Rows from block 15, named by matrix and row number. Rows with one number belong to one channel. Each number is 500 + 25 x the weight over its row's rms, rounded and kept within 0 to 999. All counts start at 0. Numbers have three digits each. After the name is the row's rms in percent of the matrix's.
# convs0: expand pointwise conv (model.blocks.15.convs.0.weight, 640x160x1x1), inputs 0-159
# convs1: depthwise 3x3 conv (model.blocks.15.convs.1.weight, 640x1x3x3, trained with AdamW), a 3x3 kernel
# convs2: project pointwise conv (model.blocks.15.convs.2.weight, 160x640x1x1, transposed), outputs 0-159
convs0.269 087:522494500544498496444516509464503543536552509501477467506494511464518488504504499465509510481489515524481512517493499498512504488529486497517516474505491492521480483482486531502436527495469539507491479502518525509529462499477536504489512510539484470488465451444538533521479556466490447477525456492527534501502510483534474489549515504504461491485479488492522487516454503493497492504487470528536530518515505508518538450532512463481527458490523550485515499506461530499543482534534522
convs1.269 095:485489452528482494489460490
convs2.269 075:498548474509506495494494493474513504476515558484543501509536497504473488483493473472500423509519516495533472473528479500540487507531538479501522540498486496547499509481490450508519488465462483485534468459530473524435503496477490502507514511503503504487572523504485451483505459501482479485521489485485449486501488508506490512453487487498501473526520513494530510482518503531524529471498495481469522521535457521456508528515476511469474495490514447504467491524506446528480531505519531
convs0.270 098:495483483520527496513449472532524485483464485509490523436522468475513522491448457492527490489503505475481488517480465467506478458473473524474501469462516485469531520542510533539492492456472549471507523475478497493520469521466481569499479491458493471449467452515488489505512482482482482480491486514505509466504515512503452525544516496513485517496474501483491497503484500493509492510487531475502495517454500543478528505476504464496534464478457516541457480478479494531514535483511484
convs1.270 101:519494511509463514553486523
convs2.270 104:518503537485481492505501470462484478511512506494487474442497515504519530467516520463476434539516470465499495525500476474482502460534491529471509535548511516504536503555523479488492485473464483458516506500487477489508509503507499559528527494475526551501541468474486502485508466489525500447496531475498456505463526536516514484468536499505498540494512449510488502486492497491498518508517447529527496539493473535478462507493530494533503493486522534514529508518444518531469482477502512
convs0.271 101:460489511486547500586504474458498524516524521483466498538497470505498527474483509497454507532504525494491474479510484473522499505498493504513464475501477484506515470501463525497481498511447501548437490492528499489511522483471537497550448489526516516520490514509550479489481519506518495495504499496484478457495501503531539493526457491496526509504498460471502515497503522485517512503556517499488453477523524462500502485466492491492526494506493544541519446544508482490529464525495568
convs1.271 108:449492520465506517475490518
convs2.271 084:506489469525523478497504499507479498554496507469465498441476519491491522457504480482506501507495472507527507494478513469510451560487495488543474552499504534499498493517467482480519488516501510500531482511489523511514531493439482481468514517482485504494490474510523518484474514483498454535573502545542504455447519502471460494518530513477499475487486522486465539528524517531498523468488479527516506527506476533523539503441454511484478463490462481471473485517514489496498478476542494
convs0.273 102:498499496546566525478508461507478497485533496437524526492519483496479502452488518496468471542485502499483504486529508454471522485503451542487496495545518498483531532515469567496465548538474481511539485518556507531509494490509474495530503513505485527498498496463511497485476522481472495457505509526462524495499504499501483496498500501543536532500543456524461506533534476527505500499478517522495445512466491520505503500533471506492499510505462462484503486466516455525494534473493490
convs1.273 096:501527507461472458510516522
convs2.273 113:524520495536495556520482496473492510495526497487482491471496555541516536490479543509468504464517494454484514510470444494496498496482477487496505473498501495477467507558501487491513518491502524511509478522500526495549493511501466518474512506524450475501521493473543508500477537526491489513467497550551524499484483492514505462461508478542517448493457508504516481499501462540519523471539529504431525527501454502474465513537496490462510476496533524480525473538513475506510526539499519
convs0.274 086:508513506518485521491516475498534515504501506527552515485524463499484528486503459513460543461507535541460477485503470505525467486458501478518499516494468471524520486500522455490510486514514511517434525479499493513499536519478494498504510499516523462511505531488478525484481502523480492477490502505508485531516558461455525487481493487567535540520475537476518524486469539463542495519527520501508479493483548495512527512501535496491497460469507516551468478557498515537528531527459502
convs1.274 088:486525495467513463454505507
convs2.274 090:477525480443486489503506450551492481474505460486524524503499515516522503461541509539461527508483459544511456478514502504491509507500509505521488504462550502501489488509495543494470534500498449491494480511492514478483479552501501498439507473528481506502536514511496538512453502519467462520470519488545483476552506500488525536500504529529459520485493470473515475489491527472524504481515521504527545503478533480535521473522487487496467520483480507545512519484496512505504535427503472
convs0.275 090:470534529490540514528558500503504453503534508500518521497473499434511494492483508499533515520493493491519460547482507502510509474467462513488488490492467481485524524482523528516505516532497506495464468488488543526479534536509491525504449504543502546490503453455487452509517485476533515494503495504509494513462481475504535511499457503515459485528510528465504462543475490488460520458468522505459495530486475463510532491481485530466528514497505480477457485455499487543523502512459484
convs1.275 110:499494483506510498449453482
convs2.275 076:490473485457515512542527484506530517462497494476476460502519476523542497466487503454501495473492425537517501523502528498479468504520494500514494565492505499521516531498526460461486535494456514499494470521529511526487471487512527490537510471470536487506450494543480545483494508494480494471495510464538437528504520496498468501510549514539455541525533455480504477482524515487494484513501534460540465482464510540493480498505500502499505501494546521509484518535517510514495511493490493
convs0.276 098:511525523520452461505491505436500563541476502479532561540451514511512513512502510529471495480516452464510509509474509544505524500535445490502513543531482495470463528499488523507506485522503501519512485469485564497497481497481483519495516549499541484499540458476474519467516508513460517485516471498482500502491491539503481487454529507470514493508501488517520528493490524526486528497504458470506472537494522475533515494530511531499475488493562479491511501521463529503475524527481488
convs1.276 083:494479531477484549477487518
convs2.276 100:568494470491495475523522493521513500502485477520531530508522499498532511495441494477489475520489481459477427514512486519473549485450498503481508506492491494514534510477522538507539526532484442474481462505480539505491489496497524441512530478529458513473543485503514502469508485522492520466481483510508501509482545499469439478510492510509483526512494482516478486516473531486527537500495504491514481557512441525476488476502516527504452471474485482497488480523506474501502545474464501
convs0.277 106:524511469492500452523552538528483490516511529512481519500502510514524555512497492509496526536481467474541501448457499477469519522523452499471456465488503496507483495471509455494462507499525497468482466506509511483501490509502496486504495443523476484514462537554523466523487456484526454531461524482500485490489517515518510491530426496540519510480471494485490496476504491480496511496480468502517478495530531444481476497511492500501531513523516542509512483550510534451528473528503491
convs1.277 096:522531504485504492466461466
convs2.277 106:499484499445517515508444475507509521506512483502481462573480507454492438519490498543512490500515480499507490457467478524508485486511503526473539458471472494462518504481472493487451506468548463508491484534471499511510500519469480463475468509491525515514513513491498498555528492508526501468468483466489468523519511499482483524532505436547521492476505509522491465524503493482499497456482481460481486540449492507497529479487478512533448516518491505519494511474503542490494546483503507
convs0.278 102:478487547479505495523486509552477451477524501482538496463481513506490473519482496512516496530484513507511506514497515490499495486579498497477533473483491525489481513523466519489497468480454507526486583506507479508491522522543511481487493520449489456518490509471527470496481465530520494493501489493479497514518499499472526443499449506567498492539467480496475549538509530499502510544479484499519497484526496492513511459512498498491567468515513460493536557499493484486475513496531502
convs1.278 096:539480461488477495477484526
convs2.278 095:528504514524536486533481481541499502512524528465476513507453483472511549527531456521505484452504528531469534523530473507485486495498484515527495526493468492478472486492497506517461552573489458508526477516427477490505500523484532545512485485496505528500524499515512530450519543533495514465499545511506482453498499507491503480495487497500462475471485537508523493500486519462536498551501504527494469482555513480528511508504539506494508472521487499503516527477524482461466518525509481
convs0.279 099:460507510546511479507478504504472499516514499514490531481542450512509513478498546481506512515462480514468497468513510492528539501523557480452540503487553461517483524511516528464490516499478480522483489496487483485456496493473501493521513456518499494478486476555496514529458467486529471497503516445470551550546530479495482508505504484518491503475490506464551493448430499506499491492468534506518487520511498516487515542504522496504525520531516527480519515540517470506467513524463492
convs1.279 097:492523478474440496508512492
convs2.279 091:497516471516506497539491517504512490511482470499515495488528496535489542421529483508474499481501504503473475467493502502507473516479471560509444473501485470473516540540500496487496512521461496470522514519463465459444485534462526512464508470492450487490516465459487510534520542514532480523450451494489491495495497534533523499507493524519501479478533495493530489496495496519520553516527544522464516481480522497443488520562493502511528489499496517507463500487474523485501480512476487
convs0.280 091:474505500549508499524491505515480517490532490530498525505492496460542550487498512471497484511532488510481493474563529456523496480520511514478511544536533530528485525585503530483537564522519500473489508514485474471499517498481495462469495488492512519479486500484527511491511556449515444508478503509469519497539492482514495467521532522480514475497515521492503533467452459533540502522519508534511516464504543523485514455508460526464488498508504508490483474513497494504466490512481470
convs1.280 097:481472469533474482520469505
convs2.280 097:516513491527493502469484496472486488456510508497498537493499530529493503535505503511516483539517484490521521487479528505497505507498524461474505521551503456529510526495546496462488499500457511511452477497513461491507520493452503479483497477476505492497544494462479472515521500490474508509543568539566468483467498491485493525526512505505492490467476542516463466497497525492457493505483510470515511502514500504487495466539536471529530468468478561540488481475552477515440541521512533
convs0.281 100:499532482502487528505483496514507497464539540537479496475470485472514493477510502461516488506500485489522444524492524469512507486531498449524418513551509496508491513538476519497499512495535508483485551526495522493490478504496483482515516515486499478481496512476475511469543479504514519495499517510506484465500453487428481475492508513488539486533510535465497450475466506477482554571500514522510458507492473544472489505496513476526479527506451498539516504495453486478538484508534513
convs1.281 094:504464514523490471501469458
convs2.281 086:535480551556475493476491540536531483504483499471527489531516517481531526465417517489514511515478513435516484475519460476502478471500495492479470474474513489492508454526507480508492496473482519488479489494524500517517496499467493460446489454499481470519516495493486507477468514531490495498509480470503499520472488475502434482498498480465505485481494488499491509514446504482499490475456456494502496466508473464474525462508510513506541485505490492503478515515485470563461507437503533
convs0.282 091:464537502469537499480514533498475496519487513481500518468465514484488465473506503479503510492526490548484464457496511482523512481516516536527495502471493487500451474479514464489526503522480440514501471521501528506463509547484539510471489485496525523533570534451542496537462500516506519496518475541492529519493521473521543479474565493485488500512517491516548491508476527525482509495515482531525487499518475523492524478508524541498475487520513471486557513480463534483444514509494486
convs1.282 095:484475487511507459485489451
convs2.282 086:509494527472473465490471477472499500485516535510469451472527494515490476485529510458530523526457524453510508465487503488516474533516499518548534478488460493482514534546528451455490512501516474492458514500500502505506568510511489508486493486519513487507489476459511516478575478509497490485512486509461468514473518528545475470482492497501501507491494481537519489491528544525508514471506482525529492564483522510460503504555507489475481536517512476495502527528555492505506502491537460
convs0.283 094:504485532478545493478497483546500508499483497472513518478511504482492488512487516492528504504462540533494448532528504528511493517533528509511470488490479499484458495481508498551470519521490563510473520474522519523512504446504509516507470472510487483520525531527465542479546549428515526475510487505492525516526516485520516475541508508504509474540495469478487547515524513468467529527506468477523483481511499445549483501490503489495479480461498534461522496472523495461510460523455510
convs1.283 106:499495476498474469547533509
convs2.283 100:511510510488531480522465538476505488477487453453498461505480519490510500501483502479466534503503504485487491506463518501524478473495508524502464572507479569484520468481540493495531501414537485496532448539498507531544496456492496514497494487462518493535520494463506486507510496493447547504495483503470500472489493511530545511481518503480506473494531537491494481493489507514498491550537501526490483488499483498515534526538540486446487494511490488494511526468501536465488515552493488
convs0.284 088:529508487541499501511493499487478533470451496536498478510496516497482464539465521519462492492511500468515436541536503514497493509509532483537504520523455498481522524456485511526468452505494426514478504458496505525523489472510498506453489512504481507509418497541433461522521489519516511463499486525508485503464454500525490474521506513484506469494495501475491465488527502499505517511442455525486494506491510528513501496490480520526549502515474503479498528504510472469497520484451479
convs1.284 097:508522525495486480463468462
convs2.284 089:490507521477537510535474530488524507455500487485496479511471523515499478459491515490538524524508503546473526544494464496457508517541503536495530500499446524479495512448481542484473490536500487493503499543496513492471539504512535545486480457482509492505509529558493520543551479488494507504493522512456469534500499503477548491527489472519554453523479479527485498528517504474503531510496462487506514496538489520548521511520509500483528470537519463488514483444524503493494522527476483
convs0.285 107:498511498465491518488470475528465540500482509504462481468462520514485456525506461482504512457469452533520490498512524526544531491507490477508500466502464475540483482530469479486547475483494516509529505561506469498480486498484536489503500524436529519501452468456534504520494485513480485497508497483466494475482442487461514492534531489498513509506495467469554510517502486504507507501513506509454515530500476505483533467497460523462520495479487489523467515496505526529444485445518517
convs1.285 086:523529522461467470512492504
convs2.285 110:483489533507548481490518521474535516454468507543493495489473553506539527481468531513489489471503482505507476497529457436480488508491502456502534500562505499530483454521502522528480459502475493532502511488445498529530506489532509493471512479510476529479520479502521472488490555468510536516482494503516518512497525501512493469446500493483523491574494508501513509486479491487493480527494523516469533468523482511499477501524509516443540476519462506515492477505458473519556508497505530
convs0.286 112:477477469509506512463509511486470514517528459509505533491518472525484510458537472505531518494536511486517462536519439460537492536521537502501508524486506547500475495477536482462503464502515485510486486510525502536575480520514508450487515474483513514490459464519472483499490466516477454465501485503479492501508519508491474492496454500519522510499479526507479508512509538515493494508510474440468536457529478498493499534559546520531481489490473534506510547493499524488492468499523544
convs1.286 090:555468476497479515489486493
convs2.286 104:475503523474478518485437446527506521465507557502498521485482511491536496497478508506473514487476417484496506470494501520505497531505490517492472554501459536482493589480509509530502533465482483486529487541529542485533482493457506486486529496485469482491514529504505486483494517505502457533481540553539501472522510504484497475496485516537490508450501510504515496538497551480506500502498529511506503478558479533472472504488506494516504475539515511493542501512522487465476505490505511
convs0.287 093:519493512535467487490523491496513498488480548483497535500501457562550498521485475494528415461526502536531506544534534533523501493512534477509494487493465465514494506469436513482549507517530486501511482494527523496508462470477509532512483524525495508487458510496465497525500510492520520484506531466528495512483482495535496470496533541543480512496495521473473506510473506453485545533506484494494483488483494524514530456504446474474543478513534509466495491477515496502508463478485524
convs1.287 098:524517504506490471473468455
convs2.287 084:482509500524458532540459510511530516523516504500452497516508473505516484502499470493520502499497530485449515508485555478500475497468528481496488513417477479515518489508466552453498527508510529531484504515494497536462544515506521504508454499491526497523508483548509498480513478529486487556496515483486509508482542513494529451491522513498520481453471475500491540488480489506477506476532520527524531502508465462524532515486569490527474482502473506497548472483539488495522535527473520
convs0.288 096:479521526515483493506491516523480532476551486565467493474464503502498495509485497482486468517511482498495464456511514494495514498474519496483494494522476481477559469453482498484534513533531458487508505520475498561500496510505496462538502563525475487491515441542520504509512480500497561503523473500490494473493507517534454502496473516449493492458490535530496472454500494493509535496496530554511509475484499483487468499457539508504534529505491470515494484531494487442521529512481458
convs1.288 090:498533511487481517458461481
convs2.288 093:497459514488452511490458460503526513477471475481518492518458502512498469510519522528480480550526531446509513525500506553514477531502530528508524486448488499486525507481506515453456540521537561500518480536491505518469460517515460502476486507472493503527501503536485473535489497531515488533514476494496489521484514503498477511527523505493521512471482502525491478486489553535465466490498523462515521530467538541510510551459476504520529523495480467466503507474512479508434496498501509
convs0.289 093:476479443501459478514476527491512546509468443517506506476508477489506496492487494510523476500489502450533475434466528520522474497494473496519479440500505483517499496537486498459509491489514511551530497537522497476471532479490504523526474552486515501511466511504484527490528518480487500477489493510474488524481466450466500488553499498499469532487539522532528515515525476512481486464447509474461514521552478503469461483521512497516449552482470511495488513501466510505499495477521529
convs1.289 091:510550518488469472504484478
convs2.289 075:506451467510496488501508520508502520455477525513460478472513549497534545533488528480486511526480487520513508464518459504429492523463505492483503499515517509528508498568504508524525485475491488494503525547447479499503518541526541490496526527516483502481518497521533512497506534497502522502505499522542465514529492478518491498442513491507502457480537484497532497503466492490483520477473530509494539495526466542473479482479539484505538506498487456467515530495463543481523512532506566
convs0.290 103:500525491509491491511466455518442538511543455505471523541475505493508477525503506522529504528486469510499506523449501505480518507524505498482531477538528524505502504481508508531524488545474474492482511514503479506525511500505540496511498476443495480488489467488467455504492500443425460511550520497502531492514460501547484543475511553496486485511489483526535495484480504483500480547501516491487512510506441508550488486485473505505536525501451493490515506495512473506487541474557524
convs1.290 105:525483463465502529516500468
convs2.290 114:542516510509533529515471468484510506497482531501514460522514468455504472511529467547539551515533510524500523526485478518447522444519513512516496481547467466513511460498448482515493491510500477521464539453533509471488539516477476470516522459508495519506481457501493492456466427483505493516487484460517508522510505471504502472451504517478503505492512505494545503525479523507468528464477519489528519508514528493483507524486524493504513497499544489480490513510502491572493485493523484
convs0.291 099:520504473504497509499492474491531505517533514511492519522460519486529525473471518472486530522480519506510492536486504468509525514475538527538444525499484474515490529507505508513456498508469494517504457465481464478472525550524521499480464462526464505498509480542480542514504496496479509487531505473537466449492522448501493522534477474509466487487499555513476463530554541469490490519430473474494482526475474490517490482459488499472507515486499519454440505515482473524507509509505483
convs1.291 098:477505510549482468475476506
convs2.291 105:499529486511480463480537476494528513512504456494472499502502443516474507518473478463527507501481478505475507513544460508480467507517506496506527444548501495531477478499534512492498486523485486504538520507491510489482529462521523464524516469476513491496506493508517488492483534513493498544478495509530523523515467546514503529531506496518499456509549431502545509483525456468487533466497524521454538498537491509472518521454501492479511465555474510489473493572517530476518481501506471
convs0.292 111:536484489505479524485481509479520477486519440498510449515494515494455410496503532511532498488510503475535474526503461505468479486509512540512507491516476488509499489516494517475477502490528502489484485474446486516470492498512555472487479548464510502479486510515526510446505510495474511512516525506527516495499510523518462542464471485494507526516469527508517529509484572539488521492507494512528475493531474547476467527517546492499475466548537482519517518504455509539513519465519519
convs1.292 098:470531489482502513537458496
convs2.292 112:491458532529475534545501515466506507497504522488511474496496528482497526502511501464467489501557549537475520516537521470503484455456480507501516480469491480532455514492517513473485493525478457500498520497489449447534482476510520511503475498437459533521497527485491470494504484540530535422524513500498538494514510462519503529491494495504502573472479519450467528493503506507494483504520509518512510488463476522501486500490478502517501517482508526528479507475499497542513461507505550
convs0.293 089:465523464496508501411502485483513489513492475487484491493459471488438488544512522514484549498503500509480496539473490496487507483483501533499494490502472514501462467541507492497479483512558470538521540527496535485494496462495476513469516502487509556527533554495482485499470509525523521518479446492476503519477504474475483492517565499506492506460506490518540509525483494522474530525551521483494493523532471451490487500534467516530490520482474475526493540507476467503500522491466496
convs1.293 089:525527527468463472515488500
convs2.293 084:450536495543493462483524536518477481481496521465474491471543515513530547481511491497520528475485486524465528491487523499448513512487506520476516498497537527518509500508461505556495481504450522497536486517508522486474511468465537503517529485477503495515485463514499495484518499481499561472517500511519476513544488504508490481503466502527507491526567470495521483504549482455508482532545457530469507435511481516515509465457489510472496492514500490507531503547467495501493490553528497
convs0.294 106:513485532527488481483538484483456510513499510543516526546472508533482508499512508493478476513475509519513516520514455467503487475483489544455530490492528506467504519458489527496545530472484454516501506543494453482503486554524503497492505478528506505467503540544524490460542493491524478476511474484525458499529481547509508483515416479454501470537497531495480504505473470490521534540481484526510459539498491480520535540473491505522483487483488510495504488485511487511457532528499519
convs1.294 109:473491519527511463461489523
convs2.294 123:523507512481502477499505542507512496514461464473494454448506521486489485469479492470524494473466466496537470515502510524484504512509504479481447530484541456461538504481506507531553510557506490493518483520526527484523498506464497492504452467502499484520493510476496446440444503509453520530536508498492479500459514505517459499501481475481502502552494470515459490560484537532507521488493486474502484518492541489522536505518496529508518526534535527511473515492470471472490488531513489
convs0.295 102:535489483502505502512517463519527473509507475533499490470488539473494475510450474499490514439462492470488489510499475523480480468483458483534523500500463454492483474511496496516522482505478561481507495458493565459504512486493507530470490507489508513466531524442510513478492465525535460524474518511485486498543500499513484517478463472487535530502492491495501452522493532509509512479566531492495487487447479497493467540446486504509441473473515504493484490465478505533511504484517524
convs1.295 104:523455497499490498458531485
convs2.295 105:491465518464492473459525507517475484469519478505513484487506535481481473525535474473481518493465536489526490550480481490474491456489535496524542480501507534479547500550487518525540490501518491508508475509533485515498519481544466499516471519498496487509497504498460510529545498508521491478531512506539436494537483474454512578496528481481507510511525466444459498481454497507493529484499477511527514503519555493501496492506514532554488516536507497500528534505475515524515549505489495
convs0.296 081:508542494500481483507449516534513490466475514501526501494490525501479522512495491478502556496475493484482506509471501483518517510453449504505526517479513473450493461524482488514500508492482458553456500498487503487517511478500521541468494450470508525561531511466522483530473533509494469517520512510480507496447502456516519491528468455495463449501498509520462543479472487508475541499513489490512495508509451554471524530483535516514521479536501548490537490513510472500528465482466503
convs1.296 089:460449502478487516499479493
convs2.296 070:545532550473478499476524478504512492529527515521481510526542469472485441486506520499530545467529522521521500482521473432480466537462516474536490507499477483536482492510498481528497524488492522545557507503497500517478500479531520532485453506498478503509492470506512517437530503478524459526458473505510493510493451542476513524491520512543489514482497521476512504484526465496497522510501497509485496491512538479511476546496535494519464508526539461513485469472465511550492490513515485
convs0.297 089:512512479497525498500490529454485490529482529512493576484453535513440528451477483520479471508475542533509470496522481492493523530514510524494502468477508481508493459546451433474505481474514474500502494498508546489474512504516532505486455522496457499461504532481477560487534547476511500492507516494495505462503496506521476471496478471492501471491516467516530504518498511554493484488517474532508511499516510469514494455508463483507482496473461513500482472513500487505478488545451536
convs1.297 088:488529494516490456499460473
convs2.297 086:511519519469491509510476488487491551532503487446477499492453501492492501489498511518473499524453485533517561536513518540495455515543490439523486579544468493482511518539455524489455481531484467521461462439494530495497465516493515484481488483487472491492504462532514514479496489525495483536501527496507522493504486517497442508518492482520528493488493498491491471470502490509545512493508505491502502496544485505452530478450540478476482452509490507487539508516480505484478509515510505
convs0.298 119:483459488505500497526541483532543500502517482504549515537501545517524513514493503492451509497533494476485499501477541491471505468493468514577525469506510481511498503520563503518541498530528502463457541494500483487522518511499469525506497499513495485494549532449506541473500507474482492503473503511481475541460499482489488465481497471537536530472489529476532463494509469472486453498531557510484509464472509466508475456503532501498469473506513501494476514451523501486530501504525525
convs1.298 101:493494499522529526526548525
convs2.298 118:494494492484526484523532497500529477501494483478524513494531549523508482520485491523505494484469504477492544501522500508497453512474528520497483490518493461521497482527481474493519522559547496519525535509485452482515504437518511483498482474489533504516474526480507510517495519494490531493499511516517470510469520496494462490507517506462519484464516469489516503526506426449502519465529469429479532547514500467517477540554498506530516481526485488500501465502500444417507503526490492
convs0.299 109:461487520487523494471516563490495511507474507550525489530490489520533504541522524528535458525439489494498521525510470487445460453509536520535526534485497540499515505505502515473496516518513477506490495531485526470481476489491494459526517503483532464528530496492513481501504511508537470497492556499473488515472528533473518495540503451503496467477517502516517541489529521510492528463525517507520533468515483496549496529511515523498474449498546524495482554527476507532520492466496476
convs1.299 104:472529467490513493521463529
convs2.299 119:497483552532473506495487495483470492539500522558545461508483493466524540510475497481456540496557526502482488543525508499497512457483523518522532489557469539506517484477494491494531497504540520573489501466483486506523485489501493512487485490494514478488495544505503519524511512491471513509525487489483533539510496551448501513520539511484476526530513487537490482506457473490468476494478474472499486495519507448455471510507528523524471448520506559511512515528475500518508502473505500
convs0.300 099:498488448490495533489484476525474501472462493494586484484524504529468522515522512514527516472514503497494547490443493503501517513518536482490502525505503511498522454466506463517566492478493522523512516487468465466509455492530553505490542505489471537500502526479486473491458469506478508502509463497477497521506503492516497468531475499507472519486510535520533516491489462507479492512528495528506488467487513534501501554500459502494498547497513505449483491500479461495463518549433521
convs1.300 099:503487536505463476467493533
convs2.300 086:480511541472506511505478499495541513505505549524508490512561492463477459513515527503470521474566535485494449483528523540493500450490512539514520521547516483464479502510479539507525521500502514469504503468518500500475474492488523513496490520549538496486469531497484475511547495480455468518487462492462504525569453470494515535521475512525522503527498477497508483457468485492508484517458526479490507525487547467473462497472506512491503497499496498559475509500518507523488518509502519
convs0.301 101:493468489563554522508534491498521493493517460538503499518538533529521514527502499510456493508538542471476467460538470482527507505489512503488477478521496511464496499529484520523505521492528524460457497474460486494462534485504510518541519534503542501501471544506502544487466498476541481532510457492521531518524516526503490512494502484490498499549499485517495522498430491495464566537552503475483504504534469522489506526489518496494510514505506475518481464490542460471523493507495508
convs1.301 100:485495517444498519460501508
convs2.301 098:529489500524511530487521515512516514526504487492455470482523474516502524506533489555521459493493500566518473502512484446510498501466482484567534514478477505477473511539456508505487483504539506506520507454511514456474502465491498446495519531496498439478485526543506510454480510529462473504487487536549481506482515506466486497488529514462519516491492500473464521481507501494493531460486504506488545492494496466476533524500553532485523503520495502488458486482506490520480551485539473
convs0.302 113:503505509526477466498493525532498502517475527494574471517498488493495437450503519514503476501485487496527481498493454477485458510529493505519517493470510479489515542500467454479539475495444520479486463516543517497487546504493518517521474516508525494523480491531471489500496513532460473509497494489535463477556522533484536485491493504484542513510461515527492485484477481487513523520512517490519542553499491498493493534538466508511443495531490493499484482476471527493480524558560476
convs1.302 108:520502556510474468487512495
convs2.302 108:558491542539519517485497489458536472504455481487516507522499497482529538507473477555483535504465462496504461499468475489542494475500491526476478514506499490494459475438515484486478474502551537524495536483507507494476475497537531529514521492488500475497527458504517482514494549520475527514465492507506542541507534510515486496448543519466510490516475517481527505490506527498522531485464513552469509474467527493518503502484490510439543463493490483515491505512483491511489494485445487
convs0.303 105:515456488492510515543485477583490518530501503495461542492546515497514528567473483472473439504505510517525497471485478485527484481470465467518496468526520469499512488515494518524545467488478507514501504497520504499541471490532454523498500528464448487484485529461499443477545547513513491538520512486482510513493496500503457476481493534463483480528500495460473495491513508500500514488490479461494511498516504527519503434489465480487483505504475495509508533486469506518507470507465460
convs1.303 112:518519500508505512451460473
convs2.303 109:497488527457512520539530498507549492498518466514507479503498506475489488483507511476506496501492540533511542505478509479527528506502584522482427469504510481499486502507498475512488490534470506463523536485518492478545527565507493474503476502503461531509457551514514529541505520482496480500444492489492507514529522476469454511509504520514498495456467483485468473509509480488496479519483565534531500514492490495481484480467482506524491477506524496506511508509446492436560508505498503
convs0.304 096:505507495487512484494493480460511526517485458518475530528458485478451522479500505480513494486496479491485496534522485440487503508512465506454508557508482532510497492517482500471505477493491497535556490487471525405503518453469492506482502539470491517518512499486495487475476495501485553488510509449493558500534508531480492515547524513541485500530521534523472475549535502520538488497475495499530467506514506535533488527477476485492507489498511487437503494517507481529521502509449519
convs1.304 107:507521515485502483489464446
convs2.304 088:479532519529472454468439516491518533545497532468501459461505525493523529525500515470480523523496500524496487495499462498456463454482453503470491504485487514522513500513469548505462439511524501504483501477497496520473526493482527550574491531506510503488479524521462474512475449493481485505511518523465495478495474530512474465517495503497525464534494502531480510510549468490500490518543480499484491523530510508472473469469492492529487517458533489451489518499499523476479514508523503
convs0.305 118:524520524510533531495551467527530501534542555479490509526497473518515527525462501420517474517496496469514503502505475480503494525529532458529481500482514471423492486544488515480527488482511504496487451496477514471498518483523482520475506460531496491484489491510511499509526504513527507509493485490497500508488527508505536470529529450522483475464539533492515527511533526486539488548473559505492498480542540491457532527522521516507504501458493515507553486480502513525522500517496522
convs1.305 108:523482455512493481523526469
convs2.305 118:519498484495530498453551521529480484492500500487508467515496501506489453545498496469491556535524515511489527531477455479436494482500494490515495460430498541462518511534458564505461495476532424479521476515518498462526492459503523515483507494494513479519465523473482500517503452529517498472488474502501506454476536499475461512499483512518491498490518490487479489483511537471470511497506514500522517499472462513495505513501530502493507486506538466526514502518448520501480483475454493
convs0.306 106:543506463487469494487499529484521538490505515494520556560514480487515509500482555521503523521465456491467490561486519495475513476477534540514502454530498451487464526475497512532480497486535469501490509501510559447515495500471493508525509512538462499478492492526487524526480477481492523526496463476484536495502471536522469510503532515497491514523541472477538494463508480441483533534535457495479467496489499480471514522462484543491514486513478503494474525491482496512480485484514476
convs1.306 097:488486501478485560511478483
convs2.306 117:506497477465490491470466487528527470518493493475525511467522491427510487473510529477483522501504524460495444480474484469546531442461487522469505517496537432540502498459508514541501534480473506474481492479496521488502518508517487492500556483542514530504557470505504479519512488549507479510499457468512484479511513483471535469527479507521517508509494468506471487510481492495515494503469517464489509498513518550497451510487506483549471497461499527531497506486506461524474480465487506
convs0.307 101:512498538532519497524453494500486535489558470514451457498517507530494476515472531514471481491533491468453452471503498513521494518479471524487471481501524520475489485511510477506498484438449474484495512491553478521495541516507456496480518495512495517500476477513454506510550519510480499497504464486539470450479519486477473454544456510473495473433518504456504516466479481506516468476511490488509488515499494523494462518538502520524490482500494496511465484539466515496454516501484511
convs1.307 114:513500467512514460514489453
convs2.307 103:505499462499478533506498523509498508493546508468506529499442517503487495496515495458506469470527534475531501485480418481493482493484495492476476500519443495507464543501514450530532513542486522465488477504515534498542470543498492507494506497532561505518508467469480475483508474516486495506499453539460509534518540463509480474472516459519531510526501486512519471472473550479530457535494499495489512509521492477502492512506509457513470465470510531493527460488486488482519486464477480
convs0.308 081:496518527500536469494479487508473512482487485494446500503515525500529509455492488493491506485495497519498485488474503437506476557496526497511495498428515464536510477532482538477490483474456528559476480463469501482475495516521492520505519515448533512495509506490518513524449540550498507496508565516503527532478484467469470491520497476542488498502483481509531498517511497502463493477574505473503532525501506497558514513498491483501465522466539501474464474517523481496478522494466489
convs1.308 090:510449465484518469504488506
convs2.308 063:469471544472460515520505480539488439516487497536486507488512480522495515489495534513501509508499470486525491527499525482514538495504510532526509476523508474504481472499512513516503495514472531499490500475495489476453478494454451462519445501523534533492499528513470508494510450498506498550475513446495476504518459553519489517527533507538461530544475476450497510540461466479526528443498509532471488508488498513483520497498491477502473532500453522502503527512520488485566531489500483
convs0.309 096:475513528538512491548513483495523484543479513531467479493542455500482508484466490483505498506511464505487484501476487448494549511479473518479526502518482488475468482506490495498512461482487495519487500442515446458515502474496500455527487488463488490503540484461483504464466481505527488508518501504458479507510514506500467517537461453511470480455516503488485485524513500526520446504497506508486465483519502536489570487500510515544500503502538530447483471468481465522476477527448462
convs1.309 095:513471461513501459523494474
convs2.309 089:515486450521487536482477507509487495487509515446447548524524512530490539494509486512471493507529507533467525537500505461484523496481459486493515503483527467500516496469460525529504473501528501479511518485509503474511477523471496511509556500500460471482497554517515492444526462521512468540479450488510492483479529499520559491512484555539482530540526518484498494491502504486500510537513502491516463532490512569514496541505523492523493515453511496476551474463518486506489479471513495